Rows from block 3 of the audio encoder of a small audio captioner, named by matrix and row number. Rows with one number belong to one neuron. Each number is 50 + 10 x the weight over its row's rms, rounded and kept within 0 to 99. All counts start at 0.
After each neuron's rows are labels from the 100 clips, of 14976, where the neuron reaches its highest value: "responds to" is what is common among them. Only what is clearly more common there than usual is listed. The data: synthesized solo parts of chorales (CocoChorales). In brackets: how many of the 100.
# fc1: MLP up (encoder.blocks.3.mlp.fc1.weight, 288x96), inputs 0-95
# fc2: MLP down (encoder.blocks.3.mlp.fc2.weight, 96x288, transposed), outputs 0-95

fc1.280:49 62 56 61 35 41 39 50 55 49 43 48 65 52 43 47 52 57 62 57 32 45 57 59 36 57 55 34 52 38 45 39 50 54 63 67 42 46 50 56 72 50 50 55 54 25 63 51 50 67 56 30 58 48 47 41 56 40 38 73 38 50 56 49 25 50 43 43 44 67 34 54 59 45 50 62 51 45 74 60 43 43 42 48 42 43 49 46 41 53 70 53 48 43 49 60
fc2.280:33 47 52 44 45 64 45 60 32 55 54 65 50 52 43 39 48 71 52 43 49 59 36 51 66 57 72 55 37 61 46 50 44 59 44 36 33 45 52 52 72 34 38 48 42 60 57 53 64 51 66 63 57 42 65 56 41 37 55 53 48 42 31 61 47 55 62 54 57 59 59 64 56 48 60 58 61 46 38 44 67 40 52 59 55 62 60 53 58 51 37 42 61 46 48 70
responds to: note F4 (59); trombone (56); note G4 (50); oboe (26)

fc1.114:44 66 54 53 47 42 62 52 44 43 39 52 43 45 46 13 49 44 33 45 49 36 60 56 58 48 48 51 44 34 53 78 52 53 46 47 38 62 52 45 44 47 43 56 33 38 50 53 58 54 48 49 64 43 50 47 48 54 49 46 54 59 59 46 41 61 55 84 33 67 63 50 59 43 45 57 41 47 41 48 79 41 52 49 57 45 46 62 42 51 49 46 60 61 46 60
fc2.114:52 38 46 37 48 50 69 57 47 50 58 45 57 76 55 41 55 66 63 46 59 61 52 39 51 55 60 59 52 53 64 51 57 51 70 30 37 49 66 43 41 54 46 41 57 39 51 39 61 41 36 42 44 47 46 58 70 60 64 51 55 40 45 48 48 46 51 70 53 45 57 47 58 49 51 43 32 40 60 69 51 53 52 70 44 40 55 54 68 48 63 69 64 38 45 61
responds to: note F5 (35); violin (35); note D#5 (25)

fc1.35:52 50 59 44 39 39 46 41 51 60 48 51 43 55 52 55 59 61 50 48 44 57 54 56 54 66 62 56 52 49 38 36 70 60 43 44 26 43 60 49 51 52 53 44 57 74 82 57 53 31 60 49 65 45 53 46 55 33 62 54 57 50 53 59 52 41 49 42 57 33 44 50 69 47 56 43 44 40 59 48 48 40 61 55 58 33 48 43 30 44 49 51 59 66 60 23
fc2.35:54 53 50 62 73 37 53 45 59 59 45 41 40 39 41 51 39 49 50 30 28 58 57 48 56 49 49 48 59 56 57 50 60 35 57 62 34 63 56 46 44 56 60 75 42 51 55 52 50 25 65 48 77 43 52 45 57 63 36 39 34 49 56 55 58 53 57 51 65 45 65 50 50 38 47 49 54 67 54 46 57 46 66 56 55 52 52 48 59 67 66 60 62 54 44 51
responds to: note A#4 (67); note G#4 (55); note F#4 (33); note F4 (32)

fc1.128:42 57 44 47 51 44 62 57 37 45 50 59 55 49 30 47 52 45 44 49 30 52 43 56 34 60 47 66 36 42 39 61 46 69 53 31 56 42 46 69 53 47 51 54 50 39 42 45 61 39 44 49 62 57 43 37 66 57 55 56 30 53 40 46 60 42 39 49 59 44 54 41 62 37 60 55 61 59 45 22 47 68 66 52 59 51 53 58 48 44 50 53 32 37 70 65
fc2.128:45 64 64 49 57 46 45 56 55 58 37 42 41 53 64 69 57 23 44 51 40 38 42 54 36 60 65 56 75 39 58 46 53 44 26 39 54 50 49 48 41 57 57 49 53 43 48 35 44 45 61 36 51 65 57 69 57 45 57 42 47 48 46 58 53 46 37 32 59 54 46 63 51 52 41 51 32 60 41 56 54 56 47 54 55 39 46 76 55 53 57 53 54 28 39 45
responds to: note A3 (53); cello (42); note D4 (37); note G3 (34)

fc1.80:32 51 54 61 49 49 48 31 46 49 46 40 47 49 48 46 48 56 40 38 60 63 65 57 45 63 55 45 52 56 75 47 44 59 29 54 37 45 47 58 58 54 58 50 59 70 49 46 52 36 37 81 36 44 47 46 57 56 35 47 38 51 45 36 64 63 27 51 61 49 51 38 63 54 54 62 46 53 47 44 48 29 59 59 35 62 49 51 31 57 57 56 43 58 49 54
fc2.80:64 34 45 66 48 35 56 56 62 52 56 47 55 41 37 43 55 59 34 56 52 61 48 57 56 64 46 44 40 42 54 52 54 52 40 41 40 68 32 46 51 51 57 56 42 43 53 54 36 47 46 52 53 34 25 48 37 55 51 47 53 50 30 34 43 47 52 46 52 29 37 43 51 34 39 58 60 75 40 51 57 60 52 50 60 44 49 63 69 35 60 54 59 39 72 43
responds to: note A#4 (87); oboe (51)

fc1.263:44 43 35 37 43 52 47 33 65 53 39 46 63 51 55 35 59 55 50 51 34 44 55 38 51 66 61 49 47 57 42 65 53 39 39 64 52 50 36 59 54 55 51 66 38 44 27 47 65 51 67 38 42 48 52 55 57 56 32 57 64 69 66 47 59 66 47 56 32 42 34 71 52 51 44 58 39 35 50 62 49 46 55 34 50 54 54 48 43 45 53 42 48 63 59 64
fc2.263:55 39 72 52 53 62 44 51 53 40 46 70 54 43 47 50 43 52 71 50 36 61 48 44 47 46 49 30 43 48 50 59 44 63 49 42 35 58 59 43 59 60 45 43 67 55 66 45 57 63 48 53 39 40 57 44 45 46 59 45 44 38 54 69 39 54 80 41 55 55 45 45 35 58 44 64 50 58 48 44 42 48 65 67 29 69 50 41 54 44 44 67 58 36 47 59
responds to: note F4 (51); trombone (41); note G#5 (36); note D#4 (36)

fc1.24:31 45 41 55 54 36 60 35 52 55 54 48 60 50 55 59 49 42 53 42 43 65 54 60 49 33 42 51 45 41 39 58 40 61 28 59 57 40 59 54 45 48 58 61 55 63 62 48 62 46 55 43 35 54 80 47 62 35 58 52 52 80 50 47 31 46 52 51 41 42 54 52 30 47 49 48 47 44 37 42 44 55 74 33 51 59 46 47 57 56 44 59 58 56 63 56
fc2.24:61 61 37 41 54 60 29 53 63 59 70 50 36 44 42 64 52 50 51 57 51 61 61 52 48 41 53 52 71 37 59 67 49 57 63 56 45 37 66 53 50 38 54 64 54 38 55 69 57 49 40 70 52 57 39 54 59 36 53 63 32 39 61 43 51 53 50 42 65 51 48 48 57 48 49 53 49 54 70 54 57 43 49 39 62 58 48 45 69 43 57 64 44 56 73 40
responds to: note G#4 (98); viola (37); note A#4 (30); note F#4 (26)

fc1.17:48 66 71 36 68 31 43 49 50 47 51 67 50 35 36 54 51 44 60 53 58 53 42 49 51 46 47 65 52 36 68 48 54 37 60 51 43 35 40 62 57 42 42 60 42 62 45 47 48 55 35 42 59 58 54 49 51 35 53 50 55 65 42 57 51 42 45 52 66 63 73 34 54 54 33 64 67 41 47 34 48 50 42 30 42 59 53 36 58 38 51 60 35 49 43 50
fc2.17:46 41 58 36 46 41 37 63 60 68 58 61 40 49 39 45 65 54 67 54 44 43 56 41 53 66 45 62 45 57 40 62 58 34 54 36 58 52 51 31 70 43 38 60 39 39 58 40 59 59 56 55 53 43 59 57 51 58 50 46 46 41 35 42 51 28 45 47 54 40 47 62 65 58 26 43 44 45 60 45 44 63 64 51 35 69 31 49 56 57 49 62 46 54 58 53
responds to: note F5 (48); flute (38); note A4 (34); note G5 (28)

fc1.72:57 46 64 58 48 42 43 46 38 49 40 38 43 49 52 70 39 60 50 34 45 68 48 50 43 64 62 47 52 76 67 32 47 57 63 43 44 57 55 36 57 44 42 55 62 56 40 62 42 50 42 43 40 49 55 59 53 35 56 56 47 51 40 32 49 46 48 41 56 43 61 49 52 51 61 64 69 65 33 46 67 68 46 43 40 56 56 43 51 40 36 37 38 48 52 28
fc2.72:33 48 26 30 46 37 53 39 39 54 49 63 60 54 55 57 50 60 49 27 45 65 53 53 52 56 62 41 56 46 44 41 27 48 54 44 60 43 45 44 33 50 45 28 60 36 46 57 54 33 52 44 63 40 56 46 50 36 47 47 50 46 50 50 52 53 47 47 48 71 49 46 27 55 61 57 49 49 54 41 30 48 67 64 35 43 48 68 51 53 37 66 53 36 51 53
responds to: note F4 (95); clarinet (57)

fc1.120:59 76 49 45 25 43 56 76 63 39 35 40 50 42 54 35 41 58 44 52 42 70 60 50 60 37 50 61 52 44 44 64 48 57 55 56 58 62 50 43 41 46 62 38 47 38 57 57 40 69 39 31 51 57 50 42 31 36 49 37 46 46 36 36 52 51 38 65 46 47 59 57 48 48 55 66 52 50 66 53 42 46 55 41 65 52 41 55 53 45 54 41 53 43 63 54
fc2.120:63 61 61 61 43 45 46 47 42 53 62 59 63 63 65 45 48 72 47 66 58 50 38 63 51 63 67 43 18 56 50 33 53 27 52 58 37 50 60 39 38 55 50 46 63 53 38 47 54 43 44 59 48 51 51 42 59 48 50 49 38 53 55 39 39 51 47 57 61 50 40 53 59 47 70 47 38 56 33 37 43 41 59 43 46 61 48 52 40 54 44 38 33 55 67 44
responds to: note A#4 (53); note G4 (40); viola (36); note A4 (33)

fc1.40:56 43 41 70 40 54 57 51 51 46 51 56 46 45 21 49 62 56 41 30 47 47 49 53 59 64 40 56 39 29 43 48 52 68 60 52 60 49 44 59 35 61 52 48 40 32 51 55 44 54 54 56 71 61 62 35 63 49 48 54 40 45 45 46 47 46 45 35 44 55 66 61 43 39 66 58 47 39 36 57 58 64 78 47 42 53 54 40 48 46 56 48 34 54 55 40
fc2.40:62 62 58 61 57 50 50 76 32 36 60 48 38 63 50 40 46 36 49 43 51 41 38 51 46 55 40 55 43 51 38 45 51 39 48 69 45 39 61 50 60 65 69 33 57 60 56 52 39 30 57 26 42 74 68 60 61 39 45 52 43 54 45 52 60 48 63 39 64 52 49 54 54 55 41 38 60 34 45 49 45 47 59 50 57 51 52 46 34 45 46 52 41 51 46 62
responds to: note A3 (36)

fc1.220:45 56 59 63 36 40 42 40 37 61 43 49 46 51 52 49 65 41 40 54 28 66 66 57 58 37 43 56 45 53 57 23 45 40 34 49 47 42 41 41 48 31 46 59 40 48 36 54 50 63 56 52 45 48 47 49 65 45 64 33 52 56 50 69 67 42 46 44 52 51 47 55 48 53 58 54 62 60 46 46 63 69 46 38 51 51 76 60 34 60 38 43 45 41 51 60
fc2.220:72 45 47 26 56 41 38 40 55 48 43 59 55 45 51 53 42 54 53 48 55 73 47 53 30 59 46 57 43 44 53 43 31 60 42 52 54 63 54 47 23 44 45 50 39 63 41 43 30 47 52 25 56 48 57 39 55 40 51 47 49 47 49 61 49 41 66 52 50 68 34 43 39 39 53 48 22 66 41 61 60 50 47 55 52 44 49 60 47 37 49 55 47 64 45 47
responds to: note G#4 (38); note F#4 (26)

fc1.266:54 49 35 31 51 49 37 40 62 53 40 30 40 76 50 46 47 47 52 37 21 51 67 45 52 65 39 56 50 32 32 53 47 57 43 62 45 59 63 46 59 42 44 55 47 50 37 37 52 59 53 43 46 60 47 65 50 55 31 66 59 46 41 37 62 51 60 62 41 52 56 69 70 47 57 54 40 43 53 47 34 46 65 53 43 42 52 55 44 52 47 53 47 56 50 46
fc2.266:46 54 49 42 36 60 60 61 65 44 65 71 44 53 26 44 43 62 41 49 41 47 39 58 58 43 54 28 38 44 48 36 34 50 37 56 59 46 51 47 47 48 30 50 58 42 56 33 56 54 50 60 50 38 47 42 43 47 56 60 30 49 67 56 51 66 58 51 54 56 46 78 60 49 38 59 48 56 37 50 51 56 54 56 37 60 36 40 39 51 71 54 59 53 56 48
responds to: note A#4 (99); violin (44); note B4 (40); oboe (38)

fc1.150:44 34 42 65 36 45 42 60 37 53 71 50 28 40 60 66 49 53 62 56 55 59 44 54 46 40 65 57 54 29 41 52 62 44 39 55 47 51 58 54 54 39 57 60 44 29 43 60 45 64 55 65 64 50 55 48 53 51 51 59 50 41 51 71 44 36 60 45 53 46 32 50 40 30 50 58 38 46 37 56 46 41 59 42 38 30 36 59 57 58 48 65 51 51 49 63
fc2.150:81 51 45 50 60 51 39 43 49 50 58 56 57 52 63 53 46 54 67 48 43 60 65 46 39 53 36 55 54 40 31 44 60 48 50 69 38 60 48 61 61 38 37 53 47 53 46 65 29 72 65 64 54 65 42 56 62 51 44 44 44 43 52 66 39 60 46 45 35 40 54 51 48 65 52 44 69 54 46 62 46 58 47 68 57 59 55 46 59 44 42 43 31 45 46 44
responds to: note F5 (50); flute (36); note D#5 (36); note G5 (32)

fc1.206:47 54 36 52 40 55 56 63 53 36 70 50 38 57 59 36 48 63 47 55 47 51 52 57 49 49 71 41 53 58 59 72 52 52 59 45 56 37 46 55 50 34 44 44 49 64 35 37 44 41 45 64 56 42 33 59 42 36 28 29 51 65 45 47 58 38 50 38 54 57 72 55 43 52 28 49 71 45 40 49 46 50 55 68 53 66 49 55 36 45 57 50 44 54 53 44
fc2.206:46 66 42 50 59 46 67 57 57 68 42 35 58 37 45 50 60 48 58 53 54 34 42 43 54 38 53 44 47 46 28 24 58 42 58 40 49 62 35 49 56 55 56 45 45 60 53 29 55 44 38 41 37 50 60 43 54 57 57 51 60 36 68 35 51 33 43 47 51 46 45 54 41 45 55 60 34 50 45 44 50 41 43 38 64 45 64 49 61 60 44 45 60 32 65 31
responds to: note D#4 (30); viola (27)

fc1.2:56 51 27 58 50 45 42 44 68 48 42 50 47 54 50 56 40 42 46 67 59 47 64 50 49 39 36 45 38 37 51 44 55 33 78 45 47 47 61 57 56 71 54 45 57 66 54 47 47 54 51 52 64 58 41 59 49 59 43 55 25 42 48 52 43 62 53 47 38 56 41 58 59 43 32 75 42 63 47 52 35 39 50 55 56 45 64 42 46 49 38 47 67 49 62 31
fc2.2:57 54 55 51 50 56 49 65 53 46 57 60 52 61 52 61 58 49 54 65 55 61 50 62 62 48 43 32 44 41 50 41 53 52 78 43 55 52 34 67 33 40 41 59 38 71 68 43 52 51 44 35 69 45 42 52 37 57 65 56 63 55 58 38 76 61 34 44 67 45 42 64 39 56 48 49 59 42 57 41 58 62 58 50 54 64 53 52 64 45 52 50 57 46 62 45
responds to: note C5 (42); note G3 (34); note A#4 (32); note A3 (27)

fc1.37:75 55 46 55 42 40 53 46 58 57 58 37 41 55 54 62 55 55 35 55 59 59 38 51 57 53 68 22 58 40 38 46 49 56 43 59 56 47 54 42 48 38 46 43 63 58 56 62 58 69 48 66 54 65 42 57 42 41 47 41 35 51 42 48 62 38 53 38 62 48 45 57 32 54 38 73 43 50 43 29 58 40 51 44 60 48 56 56 71 40 56 42 33 48 50 59
fc2.37:57 27 54 40 43 59 43 47 34 50 39 57 55 50 52 64 33 59 53 60 48 46 31 46 47 69 40 43 44 40 37 57 36 43 45 58 54 39 49 44 35 53 46 65 47 51 46 58 54 54 57 43 45 48 53 46 48 50 43 59 43 36 62 44 51 74 42 53 59 47 39 58 65 54 67 48 68 42 71 43 56 39 60 73 59 44 42 63 55 77 56 62 46 40 52 55
responds to: note D#4 (95); viola (51); note D4 (32)

fc1.126:57 41 52 48 54 52 44 49 49 53 31 45 32 43 57 36 59 67 49 43 34 70 55 55 63 33 58 60 47 53 38 49 47 47 27 49 64 61 42 43 40 59 57 48 50 50 40 30 46 35 36 35 47 52 47 42 57 51 56 48 56 46 47 40 51 44 59 75 57 67 66 65 61 60 34 66 58 36 45 48 59 51 52 46 42 46 51 67 52 40 62 55 56 33 63 46
fc2.126:56 42 58 50 62 62 60 37 55 52 46 43 58 50 63 44 44 57 55 59 51 40 67 64 62 38 51 42 39 60 57 43 57 42 39 63 34 68 58 44 42 47 47 49 57 43 42 28 49 65 38 49 26 30 47 42 59 47 65 37 42 48 39 50 61 48 46 50 47 40 50 43 55 40 55 39 30 25 49 62 60 56 54 64 50 38 54 68 36 54 45 47 45 61 63 58
responds to: note D#4 (44); clarinet (41); note F4 (32)

fc1.76:60 46 51 52 30 55 44 48 31 60 57 36 68 76 62 49 55 41 56 43 63 43 52 46 59 33 54 36 63 50 42 50 43 35 46 39 60 68 56 53 52 45 36 40 30 39 52 65 42 45 55 45 60 35 49 39 55 44 54 51 49 58 52 48 61 48 58 51 50 56 46 43 33 51 36 68 57 48 38 40 52 49 47 25 43 37 56 57 47 59 62 62 34 49 53 68
fc2.76:55 67 50 37 56 58 20 63 37 69 51 35 38 45 44 66 40 46 50 58 45 44 50 60 28 65 52 51 57 40 44 35 38 42 52 40 46 56 50 66 46 62 55 61 28 46 42 50 42 27 48 66 32 48 74 36 42 43 42 44 59 48 39 55 51 56 46 56 43 43 53 49 51 60 53 47 47 45 63 52 47 67 44 45 47 54 56 42 43 53 53 46 63 57 48 59
responds to: note F4 (55); viola (33)

fc1.215:50 29 49 37 63 42 32 42 54 61 50 55 69 60 53 35 58 55 50 43 41 48 58 35 48 42 31 42 28 58 62 45 35 66 57 62 55 35 39 51 50 54 56 48 43 52 70 51 61 51 52 58 46 62 35 40 50 46 38 54 42 61 40 65 46 46 36 61 56 58 55 53 57 46 39 49 61 59 42 47 63 57 58 52 60 49 37 59 44 51 66 36 45 76 53 54
fc2.215:46 48 65 46 53 41 57 40 56 43 46 53 44 49 65 34 34 64 49 27 57 46 48 51 48 55 63 67 48 40 50 36 56 41 66 68 54 42 55 49 40 43 44 60 44 65 48 44 53 69 52 41 35 66 58 42 41 38 53 33 48 43 56 25 47 40 51 37 51 48 56 55 47 50 54 57 71 58 39 46 53 58 60 52 49 44 38 54 45 58 62 52 73 76 42 55
responds to: note C5 (39); note D5 (33); note D#4 (30); oboe (29)

fc1.34:60 48 63 51 60 57 57 70 36 44 46 42 50 49 34 50 46 41 51 50 50 58 63 45 39 55 49 54 61 64 42 50 74 65 42 47 55 40 60 78 51 53 48 61 56 53 60 43 60 66 26 61 49 40 45 55 50 45 45 58 35 22 48 53 54 43 49 50 35 62 49 64 55 37 58 49 42 45 20 45 50 55 46 47 53 47 38 56 36 40 53 60 45 50 60 54
fc2.34:52 52 42 57 50 46 49 67 51 47 63 51 46 36 48 40 37 57 56 50 39 45 50 42 35 44 51 45 77 57 59 50 42 54 47 33 75 41 60 58 61 63 57 58 34 59 50 38 44 40 40 49 54 34 45 50 64 59 43 59 39 49 52 57 46 19 47 48 53 60 42 67 47 70 32 45 66 62 45 45 57 42 51 73 42 46 54 52 31 50 49 50 47 52 46 53
responds to: note A3 (30)

fc1.89:48 54 46 76 52 34 44 62 38 30 49 45 49 66 47 45 51 41 43 68 43 51 59 60 71 49 54 59 47 42 41 39 35 59 43 60 53 40 66 59 41 47 63 51 44 57 46 53 52 60 50 39 49 59 56 54 55 56 53 55 52 56 42 54 67 45 30 49 42 55 44 59 62 55 48 51 35 39 32 49 51 58 59 48 69 50 80 41 31 48 49 39 55 67 46 39
fc2.89:74 39 43 65 51 48 48 49 61 38 66 50 39 29 45 48 45 47 54 53 33 53 47 69 28 47 30 54 72 47 57 54 47 46 33 59 66 45 61 34 45 64 51 53 45 62 52 56 52 50 62 51 57 49 43 43 50 53 50 58 62 50 63 38 56 43 56 56 46 70 31 61 29 43 54 56 45 51 41 35 38 36 64 54 60 45 41 48 52 48 43 57 62 56 53 47
responds to: note C5 (52); oboe (36); note A#4 (32); note D5 (31)

fc1.131:28 59 55 59 61 37 49 50 75 61 36 53 51 49 46 43 38 54 52 46 46 40 67 49 51 30 62 48 46 52 49 57 55 49 57 37 62 40 53 50 51 66 43 56 52 47 33 49 48 35 29 53 62 52 31 47 50 60 57 58 50 53 41 51 29 47 53 46 41 54 52 60 58 45 40 58 57 76 51 46 45 37 46 57 38 44 62 50 52 34 70 45 47 66 62 32
fc2.131:53 33 45 39 39 50 41 60 57 55 37 44 68 34 55 66 41 65 61 63 62 54 49 50 55 54 50 63 59 46 67 50 54 48 70 49 53 62 37 47 51 50 52 63 48 44 51 55 40 38 51 47 51 43 53 58 33 54 64 50 31 57 57 41 59 50 45 50 68 49 53 56 50 68 40 58 36 52 22 32 36 66 56 53 54 63 38 53 49 40 41 44 51 44 43 30
responds to: note C5 (78); note A#4 (69); oboe (25)

fc1.135:30 25 44 54 46 46 46 42 39 36 35 66 40 42 63 45 50 59 55 73 42 61 57 45 44 53 42 36 47 54 42 57 51 35 51 45 48 37 34 37 38 65 40 64 61 70 48 60 56 51 45 44 68 44 45 51 60 41 52 55 42 53 65 39 44 44 61 52 53 25 50 57 34 56 57 47 57 60 55 46 53 60 59 37 58 52 57 35 55 57 43 36 54 52 63 42
fc2.135:57 44 56 59 57 41 66 58 57 63 42 51 39 46 46 53 60 57 44 33 50 60 55 57 52 45 35 40 53 53 17 64 44 54 79 56 39 55 57 58 53 52 45 52 65 50 60 53 44 43 64 64 36 40 46 52 39 50 41 61 54 67 49 65 56 57 43 65 55 55 51 36 67 62 31 35 48 55 42 59 53 61 44 66 45 38 66 46 55 49 55 57 47 38 47 45
responds to: note C5 (55); oboe (38); note C#5 (26)

fc1.193:60 34 47 57 47 72 54 57 45 32 62 33 62 40 44 61 48 56 55 44 73 65 43 34 64 44 59 45 27 49 49 49 44 48 41 53 57 32 55 43 53 62 54 39 50 57 60 43 60 46 45 41 52 51 49 63 40 32 55 49 62 36 44 52 64 46 33 44 41 53 57 64 44 35 50 56 62 53 64 42 41 53 61 43 48 54 51 44 57 43 32 60 32 62 64 55
fc2.193:42 41 60 46 47 53 48 50 42 42 59 42 45 48 43 54 64 48 40 49 55 56 41 33 40 66 49 78 53 52 55 42 39 48 45 56 41 53 60 60 42 67 50 24 52 54 57 38 31 45 53 49 42 55 57 23 56 44 43 44 43 43 52 53 35 41 43 67 65 70 34 53 51 54 42 47 71 38 43 40 61 39 54 50 44 53 53 53 49 46 44 29 53 34 65 51
responds to: note A#4 (61); oboe (44); note G#4 (34); note F#4 (25)

fc1.86:53 37 42 46 32 47 49 46 50 66 62 56 56 46 38 62 44 48 57 43 49 48 56 45 47 44 54 31 53 51 56 49 55 47 44 62 70 68 53 56 46 46 49 57 55 45 60 54 50 34 44 46 56 62 44 75 58 35 58 54 40 59 52 47 29 40 52 52 79 61 43 48 34 39 44 70 49 48 43 59 39 29 67 37 58 56 37 35 46 44 51 47 61 55 68 41
fc2.86:53 54 62 53 48 52 39 74 71 59 56 64 42 49 53 81 47 57 66 47 49 62 61 36 53 55 44 56 63 45 61 62 49 56 53 43 56 51 51 57 33 59 55 69 21 37 25 49 43 52 53 54 51 54 40 53 37 40 42 62 39 54 61 50 43 46 56 50 62 48 48 38 65 52 59 42 64 42 49 52 52 59 39 56 45 47 51 66 56 58 45 31 57 52 50 46
responds to: note G#4 (33); note D#5 (32); note C#5 (31); flute (28)

fc1.94:47 49 38 37 50 43 46 51 44 56 61 41 38 60 28 50 49 56 42 61 35 51 69 52 52 52 42 44 40 44 46 39 61 61 53 39 39 36 51 58 56 60 59 52 51 76 54 48 57 37 59 37 48 39 44 49 47 63 50 55 61 41 63 43 55 49 44 55 58 53 68 43 61 49 56 48 48 46 60 26 45 72 55 61 39 60 57 28 40 44 48 70 39 33 67 44
fc2.94:53 42 43 47 67 56 46 70 31 42 43 34 36 45 68 56 42 39 51 69 56 46 57 42 48 62 42 41 60 50 67 49 48 37 46 48 62 46 59 50 37 40 50 55 49 39 65 58 38 47 71 45 58 53 52 35 51 53 48 54 54 34 44 67 48 53 60 68 57 69 60 56 47 47 53 35 53 27 39 50 55 49 66 60 54 37 42 68 70 53 53 46 55 55 53 43
responds to: note A3 (85); tuba (53); note A#3 (34)

fc1.171:38 39 40 66 51 50 44 44 48 49 55 46 44 55 54 46 69 55 54 42 63 57 38 41 50 59 43 34 59 41 55 43 44 63 72 39 41 71 64 50 35 59 53 52 44 64 56 41 45 34 56 66 34 35 50 53 61 30 50 44 41 44 36 48 53 46 51 51 33 44 54 65 46 62 52 63 67 54 52 36 59 53 68 49 54 68 57 36 39 41 46 41 41 37 57 40
fc2.171:51 59 47 52 45 43 39 41 33 61 51 52 45 41 58 60 58 45 50 48 52 55 34 64 63 38 57 39 53 44 41 52 80 35 57 46 59 47 48 42 39 53 52 52 49 54 34 58 38 54 51 45 62 32 59 58 33 45 43 40 39 53 50 56 35 52 41 36 48 53 46 70 56 57 50 42 41 30 62 61 42 56 57 59 65 35 37 45 75 62 54 72 46 46 47 39
responds to: note C5 (79); oboe (64); note A#4 (45)

fc1.264:52 44 59 61 62 63 62 39 36 38 50 66 47 52 36 48 64 60 28 54 58 58 64 40 52 52 45 35 56 59 82 47 37 64 27 57 55 53 44 36 46 53 71 57 51 52 45 44 56 51 41 51 41 40 64 60 60 58 39 61 43 36 39 40 51 42 43 39 47 50 47 45 67 54 37 58 50 61 55 34 39 47 50 53 46 54 62 43 45 47 43 50 43 58 33 56
fc2.264:63 53 58 68 42 59 59 54 41 46 55 62 38 39 48 52 50 58 43 39 46 59 50 44 74 71 53 48 43 56 63 47 46 50 47 55 54 50 49 47 50 73 39 51 37 52 45 66 42 42 41 59 59 26 56 45 57 56 51 50 53 36 43 29 43 37 76 44 46 58 58 53 28 41 38 56 56 68 33 39 43 41 47 61 55 48 55 45 52 47 52 33 29 54 53 51
responds to: note A#4 (83); violin (81); note B4 (42); note C5 (31)

fc1.83:44 42 71 65 54 41 55 50 48 58 55 58 52 43 46 56 26 56 53 46 51 69 50 57 42 63 56 54 57 39 39 57 59 40 54 51 58 37 24 58 50 51 44 50 42 65 42 66 57 21 35 29 57 38 49 62 40 46 59 47 63 47 50 51 52 44 47 61 46 48 53 45 61 43 69 55 47 52 39 44 58 44 42 52 52 61 49 54 19 47 55 46 67 48 54 47
fc2.83:47 53 53 51 46 41 46 61 53 34 42 63 52 53 67 57 42 51 65 74 49 61 51 45 34 38 47 44 49 53 51 64 62 35 51 49 54 57 75 30 48 35 53 30 56 41 48 44 59 36 49 50 56 42 47 63 55 55 43 50 36 59 48 54 53 57 60 58 66 49 64 40 52 56 34 61 43 62 55 35 69 61 47 47 39 67 37 61 49 58 62 69 58 40 52 49
responds to: note A#4 (100); note G#4 (66); horn (28); instrument: clarinet (27)

fc1.3:49 39 37 60 50 30 51 53 56 62 11 60 40 47 59 44 55 52 59 46 49 42 58 61 56 39 35 54 40 49 58 48 49 49 45 38 61 39 39 47 48 79 42 39 54 39 38 36 54 55 61 55 57 66 26 40 51 46 52 37 41 40 44 49 39 57 46 65 57 57 46 59 43 54 52 48 59 74 50 42 49 46 52 46 41 41 67 53 43 53 54 52 58 49 64 50
fc2.3:43 34 61 46 56 45 47 45 56 44 41 47 61 43 75 53 45 61 55 45 59 37 53 61 55 55 43 30 52 46 43 71 48 54 59 38 40 60 45 52 50 46 48 55 33 72 60 56 56 43 32 64 45 49 49 52 47 54 77 42 46 53 50 53 62 55 26 36 31 41 34 53 47 71 61 47 65 43 37 52 28 56 57 55 44 48 55 49 51 48 55 40 41 53 41 50
responds to: note C5 (50); note A#4 (43); note C4 (43); note A#3 (28)

fc1.121:43 49 46 42 43 37 49 43 47 57 65 34 57 53 56 46 32 48 55 46 46 58 66 46 49 45 42 32 50 29 49 43 53 58 45 42 44 34 47 69 44 64 59 47 37 45 79 38 58 55 52 46 33 51 73 52 65 49 56 53 53 62 51 50 41 51 36 58 61 60 45 49 41 63 49 57 56 38 26 40 36 50 61 38 53 70 48 49 39 62 39 44 54 65 51 48
fc2.121:57 63 35 52 63 64 31 50 52 56 48 54 39 46 41 38 56 50 48 50 59 74 51 33 59 50 53 56 74 45 55 51 39 50 52 43 57 48 42 43 25 32 48 62 63 38 52 67 56 57 39 64 55 57 44 52 66 47 48 50 45 41 54 46 38 46 51 41 68 54 50 42 63 48 68 47 49 59 54 60 36 55 39 58 62 49 65 47 65 38 57 30 54 48 52 35
responds to: note G#4 (42); note C#4 (40); note A#3 (32); note G#3 (31)

fc1.155:52 46 41 51 41 50 36 34 39 54 44 49 64 36 60 57 53 30 47 67 48 40 63 60 63 56 45 42 46 56 55 58 58 64 37 54 69 58 53 47 51 44 49 55 26 35 46 58 37 48 57 51 56 37 54 30 52 49 64 60 73 59 49 39 55 57 41 31 47 49 54 44 40 59 43 58 50 48 62 65 66 64 49 72 52 51 41 60 39 38 42 50 50 36 59 44
fc2.155:61 53 44 41 63 47 52 63 55 42 60 63 39 55 39 47 45 46 47 38 36 28 35 55 45 54 45 49 43 58 42 43 53 73 48 47 44 71 45 47 43 47 76 64 44 57 51 43 65 47 58 43 40 56 29 46 52 52 47 61 56 65 54 63 63 40 63 59 46 52 48 59 36 56 66 40 71 48 65 53 55 51 59 34 55 67 39 58 50 52 54 37 59 56 40 63
responds to: note A3 (46); note G5 (32); flute (26)